{
  "model": "image classifier",
  "dataset": "microscope photos of single blood and bone marrow cells",
  "train_examples": 194171,
  "image_size": 64,
  "crop_scale_min": 0.7,
  "horizontal_flip": true,
  "translate": 0.12,
  "rotation_deg": 10,
  "targets": ["cell type", "smear"],
  "num_classes": [17, 2],
  "arch": "coatnet",
  "norm": "rmsnorm",
  "norm_position": "sandwich",
  "hidden_act": "gelu",
  "mlp_ratio": 3,
  "head_dim": 16,
  "fused_qkv": false,
  "qk_norm": true,
  "parallel_block": false,
  "inner_norm": true,
  "moe": "top_k",
  "num_experts": 4,
  "moe_every": 2,
  "expert_mlp_ratio": 1,
  "experts_per_token": 1,
  "shared_expert": true,
  "patch_size": [4, 4],
  "conv_stem": false,
  "depths": [4, 4, 4],
  "widths": [96, 192, 384],
  "mixing": "cutmix",
  "loss": "cross_entropy",
  "residual_init": "none",
  "optimizer": "ademamix",
  "learning_rate": 0.0005,
  "beta1": 0.85,
  "beta2": 0.999,
  "eps": 1e-06,
  "beta3": 0.999,
  "alpha": 4,
  "max_steps": 8900,
  "batch_size": 128,
  "epochs": 5.9,
  "lr_schedule": "step",
  "warmup_steps": 1780,
  "weight_decay": 0.3
}
Rows from block 8 of a small image classifier, named by matrix and row number. Rows with one number belong to one neuron. Each number is 50 + 15 x the weight over its row's rms, rounded and kept within 0 to 99. All counts start at 0. After the name is the row's rms in percent of the matrix's.
After each neuron's rows are labels from the 100 images, of 14976, where the neuron reaches its highest value: "patch colour" is the nearest of a few named colours to the mean colour under the peak. Only what is clearly more common there than usual is listed. The data: microscope photos of single blood and bone marrow cells.
# fc1: MLP up (model.blocks.8.mlp.fc1.weight, 1152x384), inputs 0-191
# fc2: MLP down (model.blocks.8.mlp.fc2.weight, 384x1152, transposed), outputs 0-191

fc1.556 098:68 66 43 67 42 61 77 30 34 72 33 58 30 42 58 40 57 53 26 46 63 34 33 49 46 54 54 40 33 50 56 57 67 59 68 55 68 46 53 24 35 27 42 56 24 64 15 62 65 17 24 50 45 32 29 40 38 23 43 45 34 36 65 61 62 66 27 35 66 51 54 57 71 40 48 51 47 47 36 73 22 71 58 70 55 24 40 64 66 61 72 30 72 30 90 55 63 36 54 57 60 44 40 48 59 66 44 49 26 58 87 54 38 51 56 49 50 77 31 58 46 63 48 68 47 61 66 67 64 39 45 52 60 69 74 61 75 41 31 32 49 46 66 51 57 48 37 64 50 64 52 55 54 52 70 56 48 36 47 42 33 84 37 69 12 24 92 47 47 64 82 62 61 59 28 71 41 29 41 49 43 71 53 38 44 45 53 36 49 41 53 56
fc2.556 091:40 63 60 78 30 68 30 21 18 50 37 27 47 22 61 57 65 29 54 49 59 50 44 57 66 35 61 68 49 55 41 59 67 79 39 15 44 45 45 30 47 69 46 77 57 53 29 47 69 20 25 51 32 38 52 49 55 49 40 54 67 47 41 29 69 33 40 36 33 34 47 25 44 44 27 45 40 64 24 56 49 45 59 40 11 30 63 11 52 63 34 52 64 46 37 45 42 59 64 39 38 52 65 46 54 22 48 33 36 26 74 38 46 28 50 49 48 51 51 56 52 42 41 36 79 53 59 55 47 26 51 27 32 55 50 56 63 27 79 48 51 62 36 61 40 50 81 64 52 78 49 51 64 33 38 46 27 34 60 63 40 49 53 43 17 51 32 54 35 54 80 55 32 59 24 59 78 38 40 62 52 75 65 24 38 37 77 37 50 44 59 57
patch colour: purple

fc1.762 085:41 43 39 48 52 61 48 63 53 36 52 49 51 66 35 24 28 23 42 82 62 52 51 40 86 46 58 36 61 33 34 60 40 68 54 81 42 52 51 35 45 45 51 38 43 54 91 65 59 31 65 53 36 47 45 57 70 30 37 39 50 44 48 62 44 61 42 44 61 31 36 33 40 42 81 48 55 76 62 50 34 32 47 54 82 44 45 37 32 54 55 67 31 59 49 48 54 59 29 32 31 47 49 83 74 41 38 74 59 49 38 41 67 39 71 28 38 56 51 48 38 64 39 55 33 40 22 43 29 52 49 60 55 63 55 51 50 36 26 36 52 37 38 61 58 50 40 58 37 36 31 78 34 52 71 68 67 68 15 50 36 73 25 54 59 41 47 27 55 14 76 31 32 29 54 77 17 44 23 37 56 58 64 32 49 62 46 76 44 61 61 60
fc2.762 062:41 83 72 71 30 55 46 19 51 45 44 41 48 28 49 33 76 27 57 48 75 43 39 61 44 46 63 69 57 66 58 57 71 68 47 49 60 60 40 21 63 64 56 86 41 52 60 64 74 40 43 52 45 49 58 45 53 51 28 68 27 47 41 34 68 39 50 37 27 58 24 46 29 46 19 42 53 65 38 52 62 35 69 61 23 42 65 53 61 51 24 28 33 33 47 57 59 54 58 47 30 43 48 59 53 26 43 24 47 39 55 47 43 33 64 56 38 59 58 54 48 30 42 61 71 49 69 57 39 45 53 35 37 51 66 63 27 34 51 48 49 68 46 38 59 78 63 67 40 69 47 66 78 28 24 62 45 08 59 42 29 40 42 46 16 37 50 47 20 48 67 79 28 64 19 65 55 49 40 17 59 58 61 35 44 59 61 40 39 54 58 57
patch colour: blue

fc1.177 122:49 44 22 83 57 32 73 39 59 39 38 32 37 57 53 55 61 26 58 37 40 16 37 27 76 55 40 45 50 38 53 58 44 27 84 77 65 22 50 28 63 32 44 31 62 83 56 55 52 15 48 50 75 57 73 51 36 50 40 63 23 52 76 59 44 77 63 66 47 53 50 22 31 52 25 33 48 46 36 29 54 50 50 68 62 42 68 57 47 30 26 30 59 26 64 47 71 74 28 52 59 62 43 47 43 40 53 23 37 69 40 71 49 90 55 37 67 67 24 44 26 51 48 62 24 72 34 54 32 40 41 56 45 49 36 53 38 42 86 40 63 38 45 42 57 52 52 81 35 47 65 63 27 35 59 64 60 74 58 51 41 66 46 60 44 44 84 63 36 30 42 36 45 28 53 64 31 77 75 43 57 51 55 34 64 55 68 42 29 34 48 46
fc2.177 095:48 48 33 52 50 65 43 72 33 45 34 26 46 65 69 51 68 40 32 36 31 40 72 20 54 39 25 75 53 46 30 56 51 53 51 68 57 27 58 43 31 82 65 36 33 78 71 28 28 33 41 55 47 41 55 54 43 39 59 28 71 57 75 32 47 61 49 33 64 31 56 45 66 70 37 49 42 34 35 46 58 38 32 62 77 46 22 61 50 46 63 80 63 23 54 62 57 64 26 60 37 26 67 77 75 62 63 36 52 74 55 62 70 68 55 51 75 68 37 66 46 27 44 77 42 64 48 72 75 20 48 24 37 58 62 37 63 72 56 17 48 36 39 70 67 32 40 52 51 62 67 42 70 56 59 35 56 65 22 65 26 75 69 63 45 52 52 33 54 51 76 65 47 31 51 41 42 50 26 55 25 57 60 66 66 70 67 40 47 53 52 44
patch colour: purple

fc1.510 093:40 57 75 39 32 68 35 52 56 44 40 60 59 72 51 55 47 46 29 60 79 57 41 62 90 69 35 71 51 70 36 38 51 31 31 67 49 59 59 54 26 55 60 59 64 64 71 69 49 65 43 61 41 60 29 46 42 44 36 23 44 30 52 58 40 51 69 53 39 54 49 67 54 56 43 62 32 47 34 29 36 32 71 49 49 48 24 48 82 52 35 40 30 40 49 66 20 57 45 39 53 60 65 62 62 75 49 31 70 64 61 42 53 49 24 64 61 49 50 24 29 45 75 70 47 42 36 46 65 87 49 30 38 83 54 54 34 64 41 51 40 70 58 72 60 30 47 31 37 59 33 71 59 58 41 67 40 58 42 59 23 59 39 76 65 60 55 24 66 50 52 53 33 54 55 36 61 24 47 74 35 28 86 70 60 46 41 66 12 61 46 60
fc2.510 078:59 55 62 53 52 49 35 52 54 56 23 34 70 36 60 41 82 42 62 80 68 73 57 52 38 58 56 36 63 48 30 35 67 32 65 50 23 31 62 68 36 29 27 60 49 53 42 31 48 35 64 26 40 59 37 47 71 31 37 52 59 26 62 50 36 49 32 34 47 48 30 39 45 53 21 83 60 76 43 54 58 41 35 69 58 30 55 65 56 71 56 59 58 51 37 32 31 65 67 69 37 38 58 69 30 47 53 45 47 51 60 70 59 29 77 44 82 66 69 65 68 63 67 33 32 51 64 65 52 61 72 68 73 44 64 33 57 28 38 31 69 54 62 68 36 56 58 81 43 48 71 67 44 20 52 77 65 83 64 64 43 73 53 63 30 63 30 41 60 35 61 32 16 53 22 26 69 56 26 50 47 71 30 44 55 50 54 45 76 69 35 61
patch colour: blue

fc1.387 110:43 52 42 76 45 39 78 46 66 67 46 23 57 47 20 55 45 25 60 52 50 31 59 29 61 37 54 33 25 35 60 54 45 28 90 40 66 48 56 21 67 41 33 18 51 56 58 42 45 51 60 32 61 14 73 63 54 68 43 77 33 75 49 75 28 61 54 72 47 30 46 23 27 44 31 20 43 72 71 45 48 58 51 41 62 28 59 52 33 33 44 41 47 47 61 27 70 68 26 31 55 46 22 60 59 41 58 32 54 32 25 52 59 79 54 42 32 42 40 28 25 55 36 45 67 55 28 38 33 46 27 62 38 62 25 70 71 41 67 40 74 48 35 27 51 54 55 79 36 37 39 57 15 15 39 57 48 68 32 41 55 50 31 61 43 57 51 41 28 37 50 25 54 47 55 53 42 78 52 22 36 76 58 40 55 52 51 50 58 45 42 25
fc2.387 106:69 46 54 47 65 69 50 49 42 64 37 37 55 29 80 65 81 63 54 71 45 66 56 43 73 36 48 48 65 44 23 32 65 30 34 28 30 25 67 65 21 52 50 47 56 66 58 36 43 32 28 46 22 52 48 44 81 27 60 29 82 41 55 39 47 34 33 29 55 51 66 51 63 67 26 52 40 58 34 45 33 59 40 56 58 31 32 54 71 76 59 73 67 44 33 30 39 66 64 69 53 30 52 67 58 49 62 37 61 39 69 57 62 42 51 60 70 49 69 41 75 34 76 55 49 70 55 67 36 44 45 35 58 61 55 37 45 32 38 33 71 35 59 73 45 39 50 37 44 69 64 31 30 23 66 63 53 73 65 64 47 79 58 47 29 55 27 31 39 42 66 41 34 46 45 29 61 43 33 40 48 72 40 61 48 37 67 24 68 57 34 64
patch colour: white

fc1.704 116:58 74 47 28 43 71 46 38 69 70 36 77 39 39 51 19 63 47 34 63 80 64 60 62 60 49 43 54 48 56 67 54 54 55 34 17 32 67 48 54 43 45 29 63 44 40 43 58 56 47 56 49 34 31 29 39 63 54 52 36 76 51 43 68 56 37 33 69 58 59 47 56 49 55 78 69 41 78 64 79 51 31 65 52 30 14 36 68 61 62 74 53 30 54 66 46 47 35 59 30 41 56 61 52 78 61 37 39 70 21 75 34 69 36 52 60 60 31 37 26 52 46 34 41 74 39 41 49 65 41 37 46 54 52 69 68 45 62 25 34 51 61 52 95 44 42 43 36 61 86 25 50 63 39 42 59 34 55 49 43 49 37 36 60 38 11 46 27 59 50 51 25 39 61 29 45 47 32 37 93 35 45 41 77 51 66 32 46 62 74 55 64
fc2.704 111:64 64 60 45 54 64 37 44 31 55 45 25 51 42 79 49 77 41 30 51 47 68 64 27 60 32 31 65 67 52 32 31 63 34 40 36 31 24 57 67 23 58 45 60 44 67 67 35 51 26 43 35 28 46 47 54 69 40 60 35 71 35 57 36 40 39 28 28 51 40 47 42 67 63 28 54 46 54 20 41 60 37 35 66 68 31 42 46 45 69 49 73 61 44 25 27 43 71 64 66 25 33 65 68 62 52 61 32 55 44 65 52 73 38 66 57 70 75 51 52 63 44 65 60 56 67 50 83 56 39 59 28 53 52 60 27 55 36 39 25 70 53 52 72 49 36 49 52 32 65 61 42 50 23 63 57 46 77 66 65 44 71 70 45 25 62 35 39 37 52 81 54 22 38 24 35 57 58 23 69 36 71 29 51 47 51 59 30 65 59 39 62
patch colour: white

fc1.637 088:57 31 68 84 52 36 67 59 51 41 54 47 47 49 56 90 38 59 45 58 55 62 12 70 44 71 50 39 31 48 44 28 52 64 40 25 48 57 52 50 24 45 52 40 45 47 59 70 78 72 43 65 48 50 51 83 34 38 53 33 38 55 73 56 45 43 37 47 43 64 50 61 73 41 65 50 36 41 42 30 60 45 60 34 75 40 45 46 67 58 34 44 93 38 36 34 38 46 49 62 53 66 61 69 55 55 60 27 32 69 27 55 77 55 43 40 46 61 58 49 46 34 73 80 45 29 53 40 47 66 73 59 56 45 55 45 55 60 47 30 41 68 89 66 76 67 45 61 50 55 62 46 45 56 44 28 66 61 63 61 19 59 58 70 67 49 57 43 55 41 73 48 35 43 40 30 86 51 55 69 27 39 48 36 21 36 49 58 44 19 25 35
fc2.637 105:60 42 54 27 62 47 37 56 49 51 53 34 70 52 60 53 73 51 37 60 51 82 57 45 51 42 29 38 40 50 32 13 37 31 48 61 17 42 58 73 36 42 38 40 44 67 50 35 34 38 76 28 28 36 45 61 57 31 72 33 70 34 63 42 38 47 37 35 57 34 62 45 69 52 46 58 64 79 38 35 70 49 22 72 69 27 29 57 47 56 72 70 74 59 37 29 37 67 57 65 32 30 69 48 43 57 73 70 43 52 61 79 66 45 60 42 69 65 58 60 78 45 79 57 64 54 42 83 86 45 61 44 61 37 57 38 64 69 49 28 67 57 35 65 41 49 32 54 55 52 73 40 36 32 68 51 68 76 59 72 55 69 65 56 50 66 28 37 56 35 58 26 22 22 50 30 65 40 37 68 32 69 37 52 50 53 60 46 63 69 47 60
patch colour: purple

fc1.470 112:60 32 42 54 26 53 46 21 62 52 71 20 73 70 67 69 66 61 25 66 46 35 31 38 49 48 47 36 52 65 46 64 51 88 64 50 64 60 28 55 36 54 58 54 62 44 49 84 71 43 41 65 73 63 45 61 42 41 32 47 39 22 46 52 27 43 56 31 30 45 26 65 57 26 38 42 62 48 29 21 60 49 40 65 45 26 52 50 32 32 33 54 53 58 37 40 34 64 74 70 43 77 66 89 54 36 35 36 43 50 49 29 39 43 45 65 87 68 69 73 41 56 39 57 26 72 62 60 43 83 77 55 59 39 47 43 37 31 44 48 40 43 37 62 60 73 34 63 34 53 58 77 43 74 68 74 66 54 58 42 48 59 57 42 46 68 64 69 68 51 69 34 37 45 42 59 52 59 25 53 56 41 64 47 25 41 54 58 31 34 67 50
fc2.470 091:58 71 58 49 50 64 29 41 43 51 29 26 60 33 64 62 77 51 53 54 60 68 62 42 53 34 44 69 75 60 26 41 65 23 33 33 41 35 58 60 32 56 37 57 56 67 67 43 62 30 32 33 30 34 41 64 69 37 43 37 68 41 36 50 46 36 33 17 33 49 42 38 69 48 23 45 38 57 16 49 46 39 41 56 62 35 39 57 61 76 40 67 46 38 20 37 47 75 75 53 50 31 60 70 60 46 54 28 70 33 72 50 82 36 47 63 69 73 57 47 66 47 67 43 65 68 44 78 39 37 60 37 50 59 70 24 59 41 42 21 68 40 48 63 63 41 62 51 28 77 57 60 61 19 53 59 38 66 71 52 44 62 60 52 32 52 23 42 35 40 80 57 29 45 33 25 63 50 15 62 36 62 49 57 36 43 74 47 70 51 37 60
patch colour: grey

fc1.389 090:64 64 54 54 31 67 60 55 40 64 42 60 27 55 38 35 49 50 34 43 59 71 54 47 55 56 52 31 35 36 44 22 67 25 47 57 48 69 86 43 51 36 44 50 61 50 47 45 29 60 41 34 42 19 40 34 69 49 60 51 67 49 46 75 52 60 70 60 62 63 56 55 56 73 58 45 16 76 69 53 24 43 76 47 52 27 42 33 65 64 64 36 29 43 75 41 55 52 39 30 32 61 45 63 68 72 63 35 63 37 50 27 69 62 39 47 47 44 30 18 29 41 56 61 55 35 47 25 64 50 27 48 57 79 54 77 62 57 35 55 57 49 80 39 32 23 72 31 37 73 32 59 38 22 10 70 30 55 27 51 37 46 46 64 27 31 38 33 37 59 19 46 45 50 40 35 33 57 52 61 29 37 66 76 67 49 51 48 49 48 26 62
fc2.389 102:64 47 60 26 66 67 42 57 38 63 46 44 66 48 69 63 72 62 48 75 37 67 65 44 62 33 44 49 61 39 16 26 66 34 35 58 31 19 60 74 26 46 40 45 50 57 58 25 36 29 47 42 18 39 49 42 69 27 68 34 79 32 76 37 39 37 31 28 62 37 76 67 77 77 23 62 40 69 47 52 54 50 39 64 69 29 16 60 55 70 72 73 69 51 38 33 37 78 56 71 45 24 53 73 37 47 63 53 59 61 75 63 62 41 64 50 75 55 57 54 76 34 72 47 29 73 59 64 47 41 46 38 62 63 57 33 53 45 34 27 75 38 54 65 41 34 38 58 42 58 73 43 32 29 71 55 63 69 63 77 54 82 60 48 27 57 28 34 50 57 68 49 35 46 52 29 62 42 27 42 36 73 37 67 52 40 70 23 67 53 33 64
patch colour: white

fc1.220 095:34 68 48 33 55 52 31 44 22 24 52 56 29 39 57 52 49 89 34 25 57 66 71 58 27 56 41 69 51 80 46 46 58 59 27 54 67 60 65 43 40 48 29 70 57 51 66 61 36 83 53 66 52 50 49 34 49 48 34 50 66 15 55 44 42 32 70 38 33 77 67 72 51 44 42 76 48 38 51 56 41 41 65 66 39 52 57 51 51 85 64 26 32 43 49 66 34 39 65 32 51 72 84 77 46 65 62 38 52 48 53 38 33 36 36 64 49 29 60 52 41 55 73 43 44 21 61 56 43 72 66 34 70 68 84 51 42 64 44 53 23 58 55 59 57 14 41 31 46 49 52 72 66 57 42 61 48 27 50 69 37 61 44 50 48 51 47 47 67 68 27 61 63 59 58 29 57 35 45 50 67 25 58 71 51 47 81 72 54 48 65 69
fc2.220 074:53 53 48 55 71 44 52 68 23 54 20 65 67 41 46 40 74 60 71 57 31 42 43 57 53 50 83 35 57 45 42 56 73 31 61 68 72 26 62 35 33 28 29 58 58 61 54 41 33 34 44 71 40 54 47 38 54 49 40 84 63 43 82 60 36 51 35 40 60 60 69 79 59 72 23 68 37 46 75 61 40 70 52 45 49 53 39 71 58 90 53 24 39 56 59 44 54 53 49 59 67 36 71 69 38 28 52 44 50 51 56 70 48 53 60 32 64 44 66 54 44 30 55 38 30 59 75 34 14 75 36 71 79 60 56 55 53 35 54 49 65 32 95 60 51 31 76 65 45 40 72 52 25 43 65 53 58 41 59 48 39 72 37 56 42 50 65 59 51 78 44 68 69 61 57 46 59 51 39 30 38 66 40 74 65 42 65 35 66 34 33 77
patch colour: purple

fc1.665 092:42 42 27 82 48 83 70 39 54 46 41 47 37 84 42 45 40 47 48 54 53 50 27 68 41 52 63 19 59 51 70 46 62 70 44 62 52 48 83 44 49 26 53 27 64 33 35 29 46 68 64 51 78 72 71 55 58 56 43 57 51 61 71 31 35 44 71 53 38 51 50 37 43 32 48 37 54 50 83 34 65 54 55 36 37 36 75 57 44 46 46 27 47 35 48 19 60 64 39 41 26 60 36 60 30 45 41 35 43 42 23 57 53 75 70 28 57 35 59 65 42 34 32 56 09 52 82 30 31 71 49 76 62 44 35 45 49 59 47 50 56 36 50 54 63 46 56 57 41 70 50 58 42 43 27 88 69 75 52 54 63 49 29 79 58 67 48 53 62 38 22 34 37 42 40 50 53 83 50 35 39 69 33 38 48 46 32 74 54 57 32 62
fc2.665 096:60 57 60 46 61 76 38 45 27 51 46 34 60 46 78 57 83 68 36 61 44 66 71 51 52 38 53 46 63 48 20 35 60 30 36 50 43 28 71 57 29 49 35 54 55 52 62 14 49 30 47 50 21 43 44 42 62 44 64 30 82 33 52 45 29 46 28 27 54 36 61 48 69 50 31 57 26 60 40 53 45 53 39 57 72 39 30 67 61 80 46 63 59 46 22 32 30 64 65 67 50 28 67 72 62 39 66 49 52 54 55 50 70 38 61 51 89 71 72 58 76 45 66 42 41 65 56 82 49 53 46 36 66 54 53 26 61 28 26 24 73 42 56 70 39 31 59 52 54 63 63 38 33 27 55 59 64 72 64 77 38 76 57 55 32 66 22 52 49 61 74 42 26 50 37 20 70 40 19 53 44 78 28 58 49 41 78 30 70 45 36 67
patch colour: grey

fc1.241 100:43 64 52 46 32 73 74 45 46 59 39 58 41 27 61 39 24 60 50 46 56 79 50 44 60 47 60 21 56 35 70 66 81 71 54 31 49 67 59 89 39 46 46 56 72 34 45 43 46 72 45 34 54 48 46 36 57 56 37 41 65 58 51 55 54 67 74 58 38 58 31 64 50 50 40 39 50 66 54 40 27 64 76 39 41 40 74 55 44 71 82 39 29 55 51 42 51 37 57 14 33 62 36 44 33 70 46 27 55 34 83 24 65 58 26 52 48 50 32 41 20 56 39 54 47 46 72 39 61 52 59 56 50 55 71 42 35 59 37 38 84 58 68 67 37 19 50 39 61 71 38 51 28 51 11 86 21 66 50 46 44 59 37 54 37 39 28 55 75 78 26 25 24 58 10 48 47 58 50 67 41 61 50 63 64 29 59 56 46 72 62 73
fc2.241 125:62 52 66 34 58 74 40 57 35 59 39 32 53 33 71 65 69 67 38 69 39 68 67 38 61 29 40 45 67 37 25 29 71 34 35 31 21 32 64 65 21 45 35 56 54 57 43 26 40 25 39 40 26 52 49 36 71 30 69 24 69 30 60 33 34 46 33 30 65 43 69 51 64 59 29 67 36 63 36 37 51 59 38 55 66 33 29 56 57 75 60 75 65 44 28 33 25 72 64 66 42 36 57 70 45 46 63 44 53 53 67 55 73 42 54 60 66 64 60 68 71 40 66 54 49 78 63 79 46 39 62 46 66 53 62 32 64 37 38 29 75 35 67 72 38 28 54 38 48 72 71 34 39 21 64 56 46 80 71 61 45 79 60 56 22 67 27 47 45 54 60 47 25 39 30 26 73 51 29 62 40 79 30 64 49 31 72 34 65 50 29 58
patch colour: white

fc1.699 085:60 48 41 60 41 54 61 50 58 27 37 46 55 41 39 77 50 55 28 40 75 57 28 67 41 40 31 53 42 60 42 27 46 81 41 33 50 46 40 68 40 33 70 52 59 43 57 61 54 76 43 67 42 35 46 64 43 46 36 52 43 38 49 47 53 36 66 48 09 53 58 64 70 22 53 61 43 41 32 42 49 71 42 51 40 31 55 57 76 46 52 29 65 51 21 37 54 63 62 62 33 66 67 50 54 48 59 54 50 62 32 77 51 44 40 71 68 28 45 33 45 47 83 71 47 27 55 58 56 64 65 41 66 39 45 47 51 88 58 46 47 89 55 47 60 60 41 57 62 74 74 38 52 39 37 28 37 46 85 53 30 56 65 81 58 47 52 49 50 59 38 40 29 42 51 24 88 61 52 58 23 42 41 53 35 32 59 50 34 40 60 54
fc2.699 096:73 64 66 51 44 73 42 50 14 53 41 31 50 33 70 71 66 54 44 43 38 55 68 52 79 22 50 57 64 45 31 38 67 52 28 19 40 46 54 27 30 59 54 58 48 70 62 43 63 14 41 56 18 25 54 37 58 36 52 37 72 42 33 28 70 41 44 32 34 45 76 43 70 55 31 38 34 61 15 62 30 53 52 57 42 23 43 41 53 65 40 68 62 45 24 33 44 76 66 34 43 40 59 53 74 37 74 37 53 45 73 51 65 35 39 77 51 60 70 48 60 41 67 56 73 61 50 68 49 32 40 26 53 67 52 29 62 21 45 30 48 32 53 56 39 29 73 54 49 68 53 37 48 33 56 41 31 49 67 58 48 58 65 37 36 47 20 45 26 50 82 57 37 48 40 38 76 34 33 64 53 62 49 71 27 34 77 35 61 36 37 51
patch colour: purple; blue

fc1.253 113:57 66 59 33 47 76 56 68 42 62 40 71 43 39 63 26 54 74 25 37 89 69 40 55 42 58 36 64 34 65 61 43 60 63 36 27 48 66 41 64 14 43 38 54 35 45 34 58 49 63 45 69 15 51 31 30 64 49 36 26 73 47 48 58 42 49 69 49 32 65 55 80 52 28 54 81 37 69 46 61 41 41 56 38 24 26 33 51 61 69 76 48 33 67 60 33 40 40 60 34 15 59 73 42 83 64 56 39 62 30 66 39 73 37 27 66 55 32 48 24 31 69 44 47 48 47 34 55 73 61 67 43 41 65 67 52 47 59 33 48 42 65 84 67 51 31 40 17 62 80 42 50 63 62 34 66 37 53 48 48 34 47 51 69 52 24 58 43 67 63 33 45 28 70 43 34 58 28 38 74 45 32 48 76 43 33 46 58 17 50 67 66
fc2.253 104:66 49 66 49 48 81 48 47 39 53 38 30 58 34 74 62 73 55 41 64 48 67 79 44 52 38 41 54 61 51 22 30 56 27 29 30 30 31 74 73 20 47 42 69 51 52 64 22 41 34 41 32 24 43 49 54 77 34 56 33 76 29 51 38 50 42 31 29 47 44 61 44 69 59 21 39 38 59 25 38 42 45 43 61 66 29 38 47 50 73 50 77 72 48 23 27 29 69 62 67 42 30 63 66 64 41 59 34 56 53 63 62 71 46 57 62 76 71 68 50 73 31 59 57 55 68 56 80 60 43 61 30 60 46 54 23 53 36 38 26 72 48 59 71 42 36 53 47 41 69 70 39 48 21 54 60 53 84 60 61 46 75 66 52 27 63 23 44 44 30 76 43 19 41 32 21 69 44 27 56 47 71 35 58 45 37 71 40 65 59 34 49
patch colour: white

fc1.124 085:56 36 36 78 41 28 72 48 46 46 36 27 48 42 53 70 66 29 27 32 50 26 24 37 65 47 68 43 55 40 69 35 57 46 70 75 58 38 51 53 60 30 56 54 59 54 39 52 67 24 06 35 35 57 44 46 21 46 37 57 35 48 36 58 40 60 30 58 46 47 35 61 45 54 35 42 53 57 38 55 40 80 29 63 47 43 45 52 56 35 32 46 79 53 53 56 65 69 51 64 40 60 22 45 50 51 32 77 46 64 47 80 45 52 50 36 58 69 35 70 64 42 64 65 19 57 58 32 50 46 61 56 29 41 38 46 43 44 81 24 53 44 47 47 41 73 69 65 26 55 61 50 19 74 54 50 77 37 59 54 45 89 77 49 19 39 70 56 30 57 54 67 50 47 34 57 52 63 71 43 38 69 23 20 63 69 25 31 20 54 44 35
fc2.124 057:44 50 46 45 33 61 25 43 42 58 45 32 57 53 75 53 62 49 54 65 47 32 41 23 67 60 56 91 45 53 24 46 59 83 40 52 50 24 60 31 46 69 65 56 50 43 28 53 39 33 36 45 33 40 37 62 69 42 50 51 68 66 53 36 65 67 33 12 55 44 55 45 62 63 45 36 45 63 23 49 51 19 41 45 47 46 47 32 47 59 39 79 66 38 54 53 62 69 54 73 52 47 55 43 55 50 22 21 54 43 63 28 74 50 55 47 67 57 28 40 58 48 31 62 49 72 52 67 53 24 47 38 28 57 45 37 68 22 70 17 58 52 33 56 66 58 54 40 27 49 57 65 77 40 48 60 39 55 40 56 66 48 59 36 25 22 49 27 28 59 84 47 57 54 38 65 30 25 36 78 37 49 82 20 32 41 42 32 42 54 66 56
patch colour: purple

fc1.246 112:66 33 28 66 42 39 85 41 57 67 35 10 35 25 59 54 25 31 69 50 33 34 33 48 76 53 64 15 59 18 60 45 42 46 81 46 49 47 65 55 52 59 39 28 73 41 41 39 58 42 30 22 70 61 56 60 44 52 35 54 43 76 41 52 57 66 53 64 48 42 52 21 27 68 36 24 47 58 58 44 40 59 54 43 53 49 59 44 37 39 54 55 62 31 52 43 69 66 37 42 55 32 09 30 30 62 48 46 47 44 52 46 57 81 67 29 61 48 43 54 28 44 43 61 51 70 58 53 46 13 33 72 35 33 27 52 38 29 80 24 67 51 49 59 45 57 85 63 48 54 40 49 13 42 23 52 51 79 49 54 58 61 35 37 25 62 30 40 30 62 53 43 54 29 33 58 34 64 89 44 40 86 49 34 58 48 28 36 43 45 58 39
fc2.246 093:65 57 59 47 57 74 30 62 24 76 30 23 48 29 78 67 70 62 35 54 34 57 60 32 73 24 37 61 58 43 24 32 70 39 38 20 31 34 61 47 29 51 44 51 62 60 47 43 52 28 26 37 20 43 57 52 76 34 55 36 72 46 47 38 61 38 37 17 50 37 75 51 69 57 25 35 38 46 28 41 41 51 40 49 60 43 41 61 60 78 46 75 62 35 39 33 33 75 65 61 51 30 55 61 52 51 59 31 60 51 74 45 67 59 35 60 62 54 51 51 63 34 69 68 55 74 49 72 42 30 54 32 44 62 60 37 70 35 56 16 79 40 51 64 43 27 61 38 45 76 62 38 52 24 63 50 39 63 55 56 47 72 55 50 29 43 23 43 46 64 85 49 38 44 43 35 67 30 28 60 52 67 63 54 27 33 74 30 62 44 39 53
patch colour: white

fc1.128 084:67 46 45 80 49 51 71 52 63 61 40 26 54 44 30 18 47 34 44 46 39 29 69 60 43 57 53 22 25 29 37 55 46 48 67 45 45 33 61 33 66 36 36 29 58 54 64 21 29 56 59 19 67 63 57 54 58 54 31 44 68 57 61 61 29 60 59 59 41 26 54 07 26 53 46 19 31 71 71 55 47 37 48 33 46 49 66 27 46 44 40 34 52 52 60 47 60 72 29 62 48 72 39 42 57 43 64 17 55 41 34 28 56 98 19 46 61 55 78 37 22 77 40 34 64 53 33 38 20 50 19 71 53 65 33 53 53 33 71 65 59 37 35 50 58 47 60 60 49 45 40 42 30 32 28 63 49 56 16 58 59 49 33 47 51 58 63 52 67 43 30 49 38 37 40 57 64 67 56 39 44 63 78 52 35 62 67 56 60 44 31 31
fc2.128 085:67 65 50 53 39 81 22 47 30 68 47 33 55 28 77 81 83 39 41 59 48 59 59 32 82 36 26 58 61 50 27 45 62 44 38 15 33 40 58 43 31 50 59 45 49 75 57 39 50 39 33 51 22 35 57 58 74 17 62 38 78 40 53 35 55 36 34 20 51 21 68 39 51 68 30 48 46 63 14 34 54 55 37 53 60 38 39 42 48 54 49 77 57 36 38 29 46 81 45 59 53 44 68 56 70 49 61 28 46 43 80 52 68 51 28 58 71 60 57 51 69 37 69 74 73 68 46 73 48 18 45 24 47 68 53 39 62 38 48 27 59 48 41 78 49 57 43 45 33 62 62 51 63 43 63 63 43 61 56 68 45 66 63 45 35 32 28 24 29 40 94 34 34 43 38 29 61 50 24 63 44 66 70 42 18 43 81 34 54 57 48 43
patch colour: white